python train.py --targets=["order"] --mlp_ratio=4 --width=320 --warmup_steps=1240
Rows from block 4 of a small class-conditioned image diffusion model, named by matrix and row number. Rows with one number belong to one neuron. Each number is 128 + 32 x the weight over its row's rms, rounded and kept within 0 to 255. All counts start at 0. Numbers have three digits each.
Before each neuron's rows are labels from the 100 images, of 14848 (inputs lightly noised), where the neuron reaches its highest value: "patch colour" is the nearest of a few named colours to the mean colour under the peak. Only what is clearly more common there than usual is listed. The data: photos of arthropod specimens (BIOSCAN-5M).
# fc1: MLP up (model.blocks.4.mlp.fc1.weight, 1280x320), inputs 0-159
# fc2: MLP down (model.blocks.4.mlp.fc2.weight, 320x1280, transposed), outputs 0-159

patch colour: white
fc1.261:116106146125131147119110133132067182136138176132100203169100132158170117162153125145092141116149164129168136112087138164165145115190150171160097159172171095119157210136116157119098124193087135176108135123139104173134113171202107123177103151141174162127121136121139126201127128057114083179153100178125134103109141095145133162153085159108085192181127093152085090166072080125174158152107068153112112121099157142110099091049148170136144064141109121129147159105115128114128140117101072
fc2.261:188082114136143136117156099160085156126136099134113101153194101101144140127143106102121100108148113147107135077172137127057133121145092131147184159109165168132129112143157152106153136114122171155136091118116100101170114183146124087079154188162114132110099108125095228182085112131147142079173178105159198111104111095137148159115125108079158083143135130140147133066149129130128157111117059114173090155134148119066138118060156130107140176155095152123162170088091175112078162134166124

patch colour: brown; grey
fc1.157:208141153138113066069133109092187104172093153171117089128082061143112159112109129095098125097119084113144125156137175128101158201097113173190140143181111125135145120114144150088138183113130165093113113187157150122178102103156166117068089090126097111164152131146142059130074112157105136140199117081099109154113119116129139161080090135138097137077171083095183086095166095175091113065143139181122113121143079167116136141129154131150158143105079115117127171123178132130179135162135139
fc2.157:133162083070101082066124124150124107190113154123123124163135146173138154164156161088095180147119079146120149135168107107094144181087138171117111155179152064155130142166114127077145097112066065118106100089139095111176131095149157107140185154147080095122148128125083190137111089141135114094140172149104140130125098183160152147147115131094091128103116173106122135152175122166128136138156077150110175116141039074097071104154180121101150074101125095110182111140127106126141135181101144

patch colour: white
fc1.476:203122090096157117117123118137076146092129137122105167169102202134170140199178140176161157186183175103078123116143126142158125108164136128122093107148178147144133142170120123185102119169090144195134132137153095138140157169142149140125150139174122144109159151081115123171138069133128101186132094148078122090113114092126128105142084164085137145132098114162108199160096105093174143173111104141125090130120160145137135137192115116088085119103143136117133153153106079139131099071109132
fc2.476:066178051202156120156118130157053107153150068140153129193179125175162179090115093116171121161178119090092132136162146139089112154175103175112133162135154134110147143162109145074129089141133181137087073108078088114144109137123142129102165131120138140085114130102084141179155121145144068058170156140127109148118135154135127164185041157050155120144131150121175092108150154133145129178113112126158115144111092096123144133142124154099147147151119160095171106107066123117093170192101130

patch colour: grey
fc1.667:099145118128146117132137121136121130139076126146099087125114147097229143130116135122100140097149167147165129170128145129062155174119053177138138227131158104134069130120149139122140153134078093097106175154105133065048113113139141124125142120146128117103093171127146111148146132121120066144141101092132095118088124201089104154099089160176172102183152092144152161151159121152104067113141122179049165136126173174175130129114150152080111134185119092094173149108115114151100142142143087
fc2.667:164076108131157170095141120140110172131120087109088099116128166165053152113125062142118180164150104148126114100151120121126149154156093202149103153123165089122140121133134140085093147128087114145107149148096124054209149174099132119098147148156138114109178153090107183093126072121152115106169143105084115115118098195082134177174130119129181125080158125143189137104143154144152100127121098125161107119132078082127124125154105133197092136118094152141192109094126159113108187195117084

patch colour: brown; black
fc1.78:174165155120097092084097115151098108130151175134096124130095146168085142191106149151143151141138146112106152135157151125098120149121160150149091110109173136145139095127179062110106108142111102150110096125165118119171180174124096154129114099113105150103175098155115078091103124152107159131122141111116156239152144112140107089099147073168098139129088156104140163137097084135088118092107150133161067117141128114151126148102103051144119125146125123143099147146136138072129117137079097
fc2.78:078134155159196099125095191087126101102162103135167180163201115117135113070139123128172104142118197133130119174085109099183119107112153108103100126147115152119131182128142139149142132168205118145134134143123157147133137196102081175145111084107140155114155137092126094153109116075084135144096072134136179187158160109155077179080108113143144145146116112180136113112111109161129126144142236100166121127158125188166125135078086172097166131082075114158104091099197108116142103058128117

patch colour: black; brown
fc1.494:127132101115126191158122115145118133135096167135078204161122099127127119144107100120087077105077105095200071075128098157138112084087142133170069184144166105182137112087169157094075125126127102135087166145163096139040051146120146117174129112112139161115161134123148136147111149076083071207139113130109103134067101134152194164081075204105150130136165122108125169164107118124155203171214118159124078157109100164138148137085180120156116137134128153102176202125088103119183172117084098
fc2.494:110095097158113146098162163093068207140170110138120078108090059092099143077132142110153139135173163177162058133167137139094116067162130076129098101113165201092177122156142130144070114115156149172150133131165071120152166184151108123074145145108146133140110114096132140129126189101139158116128129112116066125061118077160106143116136156088231140123170134152172125103116076140127163105105125152174092144153171136115155151075126185140092148126127152122132160108095159131100161120143104

patch colour: white
fc1.211:137129111090118103099130096176103149124115045060089132137104101193096140130103138162158168156161113102110179126150135119089134179148078081137115096100104111131134113121117127064114070134089123173115105122109108119135120093122107109095056051120080130078155104191105103085106137153141142096168189126109142177121185128169185118125138097169145163132146139162170167152167120126119129113080175124144117150117150134151149144139139113116135191142082164146103138140120149071125132146085116
fc2.211:068109092139115140077149147103142142156118100091135095139116068106101131101090171131145122129147121087112092103174148189116170095153093105148142093103117134094184072114112142101158123109158137154117110107144149105149113165139104074094129153127162117121136116084167156100141116142108119141149148207132098111089118084191103228111155102109170112100172132140187114097155107116119124091114132143171060181108160092105144173104122196104080124125130154096125160086056151085100137159126138

patch colour: grey
fc1.635:178119081145163155170093082097050121093140110107123145092148134085210149190132095140095161213117171195130133145146155064164151189153180056112162066117127175150133154160146081158112134110137124143140149071108181196135129150100129158158132176137094116097137161151073125090105126137139185107082145110103083064135141131105108072131105082092087116116128079102123102087164140134080094063106166103153127136049092147107120118138096150094070090164113140170108094167132092060087147090128151
fc2.635:103163138080103153195102110173220134101145201103105132121117141153200135190138113118115120175122152110127119109139131120176142140086175155125083099085150115154097136162135075073096160105112128079107101202081160162148129096157132118164193073124087146103141124159123154097105150119144128117118166095143147163099091167111109052126102120180119187167151106100074131198112113104128085160155150145085120073061105110128117111166141081161156086157115102056127123124097128076129117120132160

patch colour: white
fc1.378:157200180230191168207153172164138149121088126110133112090120084124137119091142082070114120100156098125167088118150091151075139110114101143143098182186142076098083120075116130108164150148114088102117165146145072067142091093177159121100126144083102161146108171109197153176154135140141138191168135146142145086110081091174133145114064169118133126138178108137111092153127144099163135181112153089108123177124121123151120126093181138111155124118100090126142130126110164161127078111154104
fc2.378:053162255140091126144108087153111104112130117123094121139166133154133097119169119089121172131106098124119088090101157102137146152131086090123110196138103144134123129201128097135124127129062128117121084126131054121112110097157126117141174113100040165092136133124128199146116169150086129071156137091128121091144093142122149146132099140160100132139169119113148104118126154150108130147153117154081133120148173095115160122134107088102093106139139100080102125119168128221094150126136135

patch colour: grey
fc1.534:142097127117122123096111115148104108061084087104132115239077155152095123123189138168172128150170120114136181095102117091146084149144132091063092069127086104107108124115129108118052098107095125150105113053091075121095142153130075113134109068105090124094157109152118143103198162171099109147146174092191138148176164130186140068159186114132147149110128161179102189119147150122116118139098186142172129155134145120156131168124095164143110114150149162160157133136127083155164112187149168
fc2.534:097092192090158159059103110167168134107065109084077056018060136163117101151122105124098145092132102100137160096149118149126082136159067123160101089151191127123124097151120130098137158097067115155126149142105155117125112108156193116117140127138138147119172110138123143116159100154117083084150167109053156080092092139093141103165125120158145151125154119085123193178155151150113114089123138150100123085077157087092145098143192111132121132166162159089130120122076121119160127107087119

patch colour: grey
fc1.644:101131117151149080090116094170108099103179076146112100150098097136108112182104121110181165135116099119153118067129122094084162175092107148144132131142123126103120119155143168076115093109143130137144141131104117104116143136085167127130114119058098122087190124165166122109161090156140125126159105150114145167177181120121162199134131122153133156078116124132179152078094142145108152107147210151149115124166134116121134151202143106159120145162125139143126135151126153117137154165146145
fc2.644:150175125164174110075092146094141139134072056097075087152124115119102135132107123081154167128173082140114078135126135146110186130153097130137115121143181139107153092118096158097111097080116166126103151071110116080170119183187087100099168179130129127125184147049184148122142059160217121119178142156115075097118114073110127162136148102122171117049169095142161127080146123125174156110094119164155098135141130076111159177104072198129088152145102167121147175077112173107101180188119106

patch colour: brown; grey
fc1.618:143154132125166125077133151109110144093139137137093106161173159155121096161162147126095115103088150093069096088116110147133134085115175174098115174190153098094110149104193154114089119165123114208087141097104125078142171171071142158116094150107117136177100140069165117140105125112147139172150058148124128064159134134171157155138174131115162175157147163141132164125093127145111190141201126139120067096140087102157149135120128145132185098170106208132107209158102117169149183140081098
fc2.618:136152129124120128123128099135144188170103124133152136086110167157214153122140072115092102076144131153071116138139119139123092134157086158069086122160082135131097122164092120112146162140099094137121170157116075126111071122118176065157136172128090098154145109102131142137145102134177089073136130086112126121094116162128167099146145169151107079114128169074113175143129168140044128104130079221112172070155140133148096094149135098160173096163176061093067128152123076186140149142100056

patch colour: brown; grey
fc1.415:205090086126145087157148128146141100149109126124105126069108113152112130163089147172153148141104133164155146113151131090096110166077114066125104102094070178166184100155170163068109103120102132147128126135144153147137130153160168149142111103089090111130119097149102088076070144151146155099161142113183109172163126121110118084078135095159088109087153172110155127027163101117055043082119188162119104086103143182149113109148101106110096119162089133136107112165162111051150145160170166
fc2.415:123066164127108085082179067126092113137086081096101092188134116127149143158084146171126186155095113097129117105193122142118114169139182083122111129113180112172180071097170178071100124118108089077114111083138147127155157108140083154132149135190151118170108090141110190177115129071113154141107175161106012115125097147144105100074113095084161139087115104155144126110152120142205173103134095109166078178084157104127205126115152147139118162100148147157128116043148153081136147159122146

patch colour: black
fc1.484:144132130137096127111139142100115097138142149127094068098074095165107159109066101148124166111078162108132102099158106124076117101118086114085091100078055138120090065149140122080113114125101108126066114123129096114166152107059118124150105126134087124139134066180106102106149108156091102137081100121180183176183134144186137130123142134181115142121142109134157117175124114143098145104149140154158128155147126144154131127143124084137165164179129138114094194184157152120135199201109076
fc2.484:045127123136129126082127112154109190163122088127099102169117177193085149134111086127107160142159113133067137099191105151100120149127077117164115136101144125103154106160107125075087134075122112122112140103103092103112071124170153100125174210170070117141165087105102168143140082103145167097177136110108079105119106125127158121177148136098146108100183173105174159133180149130108134099123081179158117113089096089077116109125131121140142128162053176110167138106086111084131167153112099

patch colour: brown
fc1.455:121082101095109144134128152131158078079101084159112108036212094101141119129187103130145153143090130164146128107078124102107160136096112126101093101060112078107141133174141065088099146097168133136161124161113166093150201156138125192168089105142111147128118118177099114118120137126140179152091135142120180167134147122104038153086132091109157123085168195057172195129137118126084124141171141143147124102147124193108118137102101101167131185114131106123160139199170179133129183152120157
fc2.455:096103113182162103087159139090115133129124116112112103206123105086108166135097131133162118100158092086112106125132145177057157121166110119151179158125172152156134120093162149089111111082125191155143141087134183101103101178146088098058112161145142097150125121063132139141068123134144083085166127152117119143141107085172155165127170122116134068097128131131182088106186124141164162148088127166132089112146153092096145169073060167138092140141104185165137156111085153132125163167131071

patch colour: brown
fc1.558:123102147130119120140154169118190118138136117169093160129119137077085141083151082105098128122103124092168099175103125123093137113076119136124144223149106106153156156119155143132135148169137104125149125154153139123149063105079169114117207140120140131188089105143121133192092129095121066190126094168109049108138104135111174132135089115170092073122147183158137102123119120153155150192136132113137118065106112146121136135161177104074159139109073160054124182043122125095110156172087101
fc2.558:172077132183138167174139099159076130116154128183150147129138163121136124138142116127158128109140110160089134178118168120115073138136146140127141160114159143145130168105118110129082099142100143115161164110106101125077081127167140121123089128095116101210096090166119081140094171054129180123078082063101124123093149103150169112157093165146130146117127185149096105200077130133083124061097131132152147125105112151159085121141124025118130111090143156180106109167165153111148172133137111

patch colour: brown
fc1.294:210151106151156044143123128127122062090142160151071139164099144148143094171133159126145139131119179115124130148191132142172104155148138091109131119078153160139097178188102166123121086159088117167107130121145110145100143178115114151184114120140112113088181158125129120130114128159177154123135109109124147190095149086146187136164102135126127134080107159161099155088102074121139137110115114181172096174127094081126118131163113170086138103115116145132130161153100079116161104164082116
fc2.294:114210098124156088082174111152114140173158105155132148195140165142107161070130098078109119174174100116104122147217146173091116131159065146116140109112139140099136105132131153121123116142101115100136158093130119095119068158174093098109126186137081073149129095121092184120128112138111069123163135109122084107076115140119157121138092109122160105105136166097151126144147119137097122154111074123145113148102095091118135104153083131090145076140082157143163103104109128096116160165111174

patch colour: white
fc1.330:108094088105097131129169139130120168137125053108167142084155107089134117092126109135138131135149115160158099149161166123107141117101100181160171218218140124148141106065177178140186175126151136089141172175128110148161131097096196133116146154165213163131114122104111101162133104110122071105117147128102082039106113110135082149076115124063113092166113080107117077140113122143111124158108150095073151134096138166154161058060128100125117158118109127087094087102177155136113121087118077
fc2.330:144151099062054149165104092154142114133116187129134114076127177195172148181146156110132165119087161134121155124130096089158120148077118128116109176163098071167109180113116136094184152136118083088112062122124123170088121091094138153181152081169074138108131152161151133159106150129172072144103127094141145130155156163114123088168080082167074151122125106128128137115130126158102147173166084136103171103119073161140084119135130094135102093109120109090143119172197099129190098135103120

patch colour: white
fc1.596:157117071126092122113055078114105164121155095054147121114136190140125097131173141175154119133173099118108105151111091143122188144112116114128141097172155120125132134116134106113144120126071150152089121101134092066095099146156054109153111164159111149147172141112104155177156136148144190157099136153161140152096129106165141152168097174141137151141152159157089152105106128112177124178097155086142125165174159065114118170149108150114091133162145146080181147185176147108150110145086150
fc2.596:004104102078163132107091138155150125116100112085128063144059137128113152138129089113092103132149077112108128118119107165059143141145059144147101128108122122144089123157107117079153119138100142138144130136094126061112106108109178115140132170086150154111179159073168150130150095157149077064158180103119143138106126111137119108192102110090103118120146126109138151155178168131096142116157073135113130087109135100102152094150147084104154124128137147148143115101076096117098152137125099

patch colour: grey
fc1.332:172154177155218145186184201125177146180073140187078139123100068068111105101131115121123122083113160120193082115096142168116145088108097134146127128162103143122101133077154170095120137117171074121125154165137109097131080116122201116122095160103125076183114120108141069137114121117102103176135126131104114125093086139130152211083084123136149148156116097088118086148124141099098127107168093099117113101112128211149150060111140142164196125086106118076165148118138154106180134104102084
fc2.332:080109232128075145184153140103139156107156136106147144140146089095126151132152142116093156148126146113139099084157107094159120081143159096146127133149097131094120115199130116136118134131151177126121156160157075152138090168144100144177128160106137111168129185112128114172143118132130103066094106103145116101107162106117134167096121070174051104174141088135141085133098122092123149139112153132129128128135149127100102163083140096138123112130141153168124127129179121166039116089149192

patch colour: grey
fc1.215:153164079091202131140104121097073177054151082113116144096158143083171128134126185126112160168096162130100131126136127137195151102173159090128120118117138147165123177158075097166116109129134123155172130090114126152122168128175110150152164169168119147159096191106152154152140127128184142172119128133113061041146158133119136136143078121120138130147098106175156171079165169086134165147090141102167172123141152113085098115194111154095132112126153158130167150151140122161121151087155177
fc2.215:102189121178170105093044186072225129097099118103139159159143156090119098141110110133119147142119147127130142113137139125124125101107132182095126106112111140109065176142098134156118143202116179128116155162111088111106102098109134135096133124069087202136125183115164063142166089145139118101114119075145108187191159139129120152171090113169084117155144111088119102122125100120090107118131120118080133108125088119152110148190187092096122105154167100125131103148126101188180125166114127

patch colour: brown; black
fc1.221:128066091121113126124157159134098149150100094072144116152133110147085102111104144142149153131071095146144183107121155111100150170096123088120162133113077127116110095147084129113067071137126116156121126065101100070104125109171081066147088085121106120059130130170099082121113141127144187152121176116152142188132166121126128112168116116163109066079116124192156130076149165163096151089120203147145112149143153154153138196173119104166125130142071117153081149168169132096164169153135145
fc2.221:114096103154177151097139088167078102129134129132115089087091182154138154168174121168176133118086115099142171108186110174082179088154060125137186125156191133144151111123120147066131115097112146097092146112073157058147099132140149101092101160193087116079085094134078173189084149122120094054155117145153150102112114121120132137114103101072096131127178060099167143142198121125175140116101097142160070143112162088104168094132134133138087151149114186151072121100062157081111140209114075

patch colour: black; brown
fc1.501:150092112120136145154136144117111090120165147150105158088144142101143111136079101082110098099088126149169096142079123156083143077157174169174063181148151115110133187057130157144087146137135110184132161111196086147127062136121149116167045123165133124158088115139178141186153110099121105165132050123118068097143121135165146157142106159097158148133188181134096163140112112100159136154153161161103089122130090080141157125131147128119152132087095090092102128139100152124055184149087150
fc2.501:103140105130147141139128164107137194101119091157106120203150046060148129115139143113192151107180151143150129149095134171136125099172069170140148123139141139122159111150159141137074113144146094142118155088106135102066135186109090131083078144098125113194145116131149097122089138124170100092127085121164089135069174117134110187119089137121149131188108165171173137099155125147142112131123125107115130121116112140181111194078054163146132150137157196141100179119055145094084162090125176

patch colour: brown; grey
fc1.278:202098118122154095148089158132101136143142157139161112184158170154091153153105166176123177224121118171120170140167138130158136172141130114127141113054146163144073153151126074150126155128119158153155131074107168174114185137135087181130134121107099109084130102116086160055140147110143214113135059124088102113079130101100101074125113088100076146060120105110113153112110110102143106070078138137089101118118113150096074139114098153078145106176123123163138124166107056101086125140125152
fc2.278:085037137129187102135160107154065081112152095120149148196136090069103110110129092076147176123126106102118127081122182157087145089177143110122107137061094147091099167145135169107124092085171161134141148128139127093174114185161073101073104150153161117156073078140074143146117113102112153104122204138115166173145112113137120162129137101063161087112127147151180108147172125105148139121117186108128094141178129112129202136102132163135118183158101133180130115074089187130091185137142181

patch colour: grey
fc1.39:224096127167143134183155101126090102166112074150132176076093113158119116128145076093108166168112137134163176132129125090136158225128113095091227111089090161105153085172146088132130156154119130103140139165123197121145131165125100109127136106082102114062098131181101201136125094161089107129114112094129109129132151106101121152114122111133087085113137115118131190134117093134087130097125119121111123121105109150131127090132143200111090099146135113138061146078093138150177127106132127
fc2.39:086207132134119148193173122106132164129130106144111135201158117099159144132088101087082138140166141099130173109143113162152116177075093111152236069161129094121166124149138094152104139136135150151144112118126218181149184136063100113118126154197110120083127149093118094140115160162145104083123074171138118125091160132132138150142133108114168101087128099150178137112130090131150124158147088115139128143125101162102145173130082145115126122158104158091155170111196121156072103169132146

patch colour: brown; grey
fc1.619:116112168125126119094138154087127102174108136189179137114066141185101142147100115144131156096103109130114097099161146168113111124089109161132127057083083139100187136181151155052115104096169141119119160145116150075124126110135116102157122144095094129132126108171123089090122151145146155089055064154176193190124115098144153156102138102130135131070096111143132160111174097125144162117139157127138115121103106126165115097074121085116109114148120127169121074098147134089137152129129121
fc2.619:123199056125087138141152079171088133167133170173075095145078173132112114175104111098094149106144115162107115104115108170072120180163073130153148119068165086151112112113066103058114138099098128108085177098100092089141088129140169095139159154200061054117120081193116186131099125123130129121166095132096081068103120139097158079167173129119105152126150193108117147149155154129117167104154089186083122099133112078122128096179140103115095071129145180133167169087099110114130122173131098

patch colour: grey
fc1.458:180092121153125147126098184084119118115145150094125151144083111165124209112121146175136129187136123131119161137137112140142140150149093127114205128146129170149152128139120126104138149168091189178125180166113153094100177112180110162175197120118097104084071165124091132116165107119131158165133163053102192158077140131101110142159079106149039132104120058092104138153131096146089083104113134084071158049163118116094106170183098128155115097162108159150055140137115090034171160160103162
fc2.458:120083185128135154083075108076141091095149129124084142164096104120128169070108123163188104149091173108164143136144131087119159088090136118096180140139144100115105159106141173118142083165108126073135096107156167105148166148111113153141043122121162142105095138128109138135162108117122089154165133160151173089217165136164118142132033134146153126107090082135089090146114089084142128179123177112151140223159126132162140138143140172170131074134125126163175114118127079085153188146133125

patch colour: grey
fc1.124:177096123148124094140149163137157107187103230124085110154074104129107165084149134087140105139133101149180114146153146126086136196103107076194150139184132097147152098070158204096129143129125123125091151142169130050166132114176168119133097110097120166143114135165098098150068139132095113127176149134142113104097107104115116181083086128116119127085140065086125078096138114143120142124157159115101116155114155182139142116077132058192130112084130103157081126098151140116153125181171060
fc2.124:097085051101147119095135094209147102192110175128112113101107156162138156147147157085169211134082146081103148101142144136140139155148072181134031154094155128163092087216129120117133105103094114090142119122055085078147134128119141139123157165164143125123139078202101221167068163136118121072104147131073139135089064167078136083117123172104109133099140157098140121145132138161129121190120060145103107094063124081119125093112196094098134131167108087109163181140067115119145112173163109

patch colour: brown
fc1.37:150123068117134119171112098114090128095141107179131123149117162159135113134095111101151105125144181125081162097064097112152112142184133135123094101137102098128066178154100126140121131162082149202134132088111073110067116160121094160138104130141087115138161169108119110174190148091182119186201113186160135161133127111144164100189075190126116141119183141212113173140165189079189148145096136121152133137162130127112084185195087164113108113173156120186119159108129115156116125157155117
fc2.37:093153140182163118079054126110154186105086067076102096152071098085103136133130103127131143104180093105120122141102129141087145123137050182125084141184166070150155121120116127102132108099064132147089149152106110047120097117145166106136119147064146149153199167097172144137161097193199133059163167083095120120096109119105157149160091160049139120088133171123145159109156169135124127131116105163103115121142112102131170084161162138136138126150164144114111139092096145160105148161106087

patch colour: grey
fc1.560:101121129134099155142142188177186140141119128124200113120065105091127135084165087056140063094138098125202099117178089115101124164101080101131124201211130108143130155073144145146164195171174139101084165125150087072137085077127169118140108183112214166161113098101117064161125193146111103145175174138156116114129134143162120109166045179111114122100128143094091135090127164156118127151130112139076157185137151162182109120111094122112128133176137111103141167086130117104146141115179116
fc2.560:129140174148136116154126145133083040141159198135143155126167095111098112135147109133163143123108143142159094139175144134120178088138168102111059145147186160164120112129159146161122137105153133091131155142134124119146152162084120160124131128113130135165111061157104081217109171070103176161123140110130172172117123142149083143070082148142150155161146079169133099159148152130119122098132138079112134150129149150142163139096111146106103147087120135130096104124246235133122117109126176

patch colour: brown; grey
fc1.616:157137109120168175122148169169126068116104149195133150142115168094173089131170118095117091127137111139109140142089144167155129126107135132188131148180204094125111151104117162117119133174106092080116101084160125119078158155136110140117076148170134115131111128058168143162112108080088156110132073150124129102091108137102141097153118139122180110151164090168106128114112130075170154158170121160136080178104119108174111145111129190151118104097137072101166110162082138139112090104166090
fc2.616:159122140157194111103154089188074143188172180172122170113115114081139163184140132103176136126163134122122086127099120118113107144134148102141133124109130156130142135094147144125105116117157142126149110092170159095118115148126057131065094168152148082148106087135070161162069165064133147148142087118149093147104141155085142160069172081149194100143114161172134140107117091072121153145047120123113087112150134122144169144086052141171078165157112221165112157139067131117108128179152123

patch colour: grey; brown
fc1.334:158127107078178180163099153150107116135096140133137164144140136078125134148131138171156101160127102166059171136097134127158157135128138124119113115126139169157103197202105072123075134102115129143113109088128222102070116161141091106154144132166131104126096182105136145121151122162139137120097094144123110125100190079136088138188104122120123138085123126119101165150148177124135109108146163075144098119127124114116115148212133169087110076187166170145098144150203098123130101104154211
fc2.334:106182089105100172153152108147174115123130171104113118105099171136159155156134118130112086141114152112139170116153124116170139155093084188157136110118131094130097157144114090086140152125082092109149121143108133116132121076144174104140144090143111086111108139194081168195119115154205137124143153107126157087161184162082146064164094152138090169115151116104091162150179175134097081147165094175095140128105106091145129110177203089120132091156159049100117135139084089100172149160110102

patch colour: white
fc1.380:173104089099112173129152124091087177132094170102105105108075148123136137129179111179115127175153145131111145149132145135142126149120106187184098115123142107165097142122051067148115074076119158088088147108111159151126097140173099161141064129160113114044071139124133150111124065171169173190086134109157149210124070084129102130155140169123164174093154117161092164112109143095150164176085109122177102183088148116138126133155105158125085100109112114132177119094161106135108115109130102
fc2.380:053128090123153101115151076167123088130179182136149139146173177150127142146137126103127154112127093112123202143157079137104157123103091135208120129135146118147112138149141085087158131145106134121120094160126138076126128103126194082153133143164103066034114137173078169218066101148119079032160116104160134094125078130096183125174076150095135153128144119082143180169171169143136127140153105106129105119120160097069149084179176116074110104157147161108108155111093094125121095142091077

patch colour: grey
fc1.353:127137091129125134109176137106133158164133122107146122129118147091102164107181096096104141081161141096102118171115119202191163098179122214151101088170173122136109156074144113121083121108155175077040146126161128107094165178147143142085118149150149089132078125112170159186129124097115173170147124162141072127113106169151139111108135174090135104133122184137112113142061106126152122116117051095168124132141130091164134140120096135102142106115176156123144166064136096115097107076149111
fc2.353:137070138108116141151080123121170098079086167124062110130120176148176052152148146167122122106112100141153150141111129128169110127138128120141077118112115111151137114172094100126180145127118093166171150199143149077022130113089191159146127119096081110145117129178138129136147149114087106097079110121122160099193156186156146091198156119158132186191105112127100140151110127148116146128110141164111155142135196193130082149173165103159081125094141121190098064103183083090168112125128102

patch colour: grey; brown
fc1.684:199105114030137148185088145082090148179101171142114106156126153132113094127148125108128075115148086127121125112111079155122169066119119182165081107152181079107086153113056134161129147106123104142156090096115127109054117141177155090087137100150150148083121154102108149185129136138119118164124124154118116117103138094131190114155065165147159184142104121166121163129127093101196150169134176136101129120138125152099126112192171158116123110155069148150179152084098066134154160133109170
fc2.684:061166120166158180129117156109140138078126135127163159081112145095154132092153131155169110137185165162134146106112131114169120108133146145118198109152088172125114131109163086135065137146080135169107110207147125110120122110101196120143084091102144132056114177129161106165138127101151099113116110118150106149095193087108119076179098143141105103153126096093115135110058145130139121112162138137121152102146089125127121084167116057121112076146229124125080133110165095154200129088129115

patch colour: white
fc1.260:150055149106083076092098161132114147104111094074089091087099089137103136117102086083118129124131107102131094093155155115079108171143103141131132141140081071113169054112138135105171130105092105153084135173141100105175123065140160091135166085140124160137116082108081083188116184152141087135144171132139151207162154102138124143088100109120135119115123141135139094166144053178149126157126144127105105154138139157201134113058179112133147102133118122134132114124160164136178122192161074
fc2.260:056107094087119109087117110149130178122110119099077049133076140191122148153108079131084166102125096127118156090130151139105123146145080109164099183079142069140111110166128120087122161086097036067105125139125120093134106088198157097158184136184071137108171144109149125181132105130157153115126132100082179081098095148089164107180118080124118130108186157119148173127158157145089102130117089179121144098113112121079095082158161113123098144146151121077139172124169101154106140139096106

patch colour: grey
fc1.275:125152166180145151131178171098160100132058143186137152134158118075106110107182099113102069112085072118141116096152118128089165127108099197131179189138058101140118115101148158083117176110186101134122109163182100094142071109122171113114072153091116111153101124139187114153127126102122106104191097137152094108109113113140105099134095127157094099126170098114191073161128120140123115099154106160141147103126125119137179129078197090131149158100074143157123101127124137113124167131147090
fc2.275:138122179056128108148139083152152147157105149141133155076156132156122116164151139089092146144118114114113178081108142133098153136126108111163156146153174067163108125158133106124137143104097090120109100151083086091144069113202153129132170121095122127086141135150078189092111128156153097135143123100067160057136135193140139060144098109140089152114163151064158152152149158140131148128116119146052128095120114110141077052149178120143157081149146128057107116107069095166134147113119124

patch colour: brown; grey
fc1.158:126132095117152093114149143144150131129142025103121158109117146105172121161123125167151157117102130155063164090109159115123120132114114101113117068083079181116113143106071134125080091143124169175122107096066146073100141118137093087103141102122089106081140159185101098120139130113188181177161133139142161161123168141140104108162130111139130150092081135158147158107132177153042163145099188152150109129105130098116149154180081141105071138167164145180167190170174112103136077187140108
fc2.158:118121178078081159072156098197141116128079080087128038147057095185117145168139129136159117119127097105096150102180149177118136132133089148149125148180164116112129073154132161084151110111098115133099126131132144085145099124154153110121188177133117128073120133112130166163120062191131074049160155139152175046113133132136133133114194103096137124103217112109172185119163166103084160104140120163120121126144168108112138109123184149131114148170128140119151145111075158132095158167119099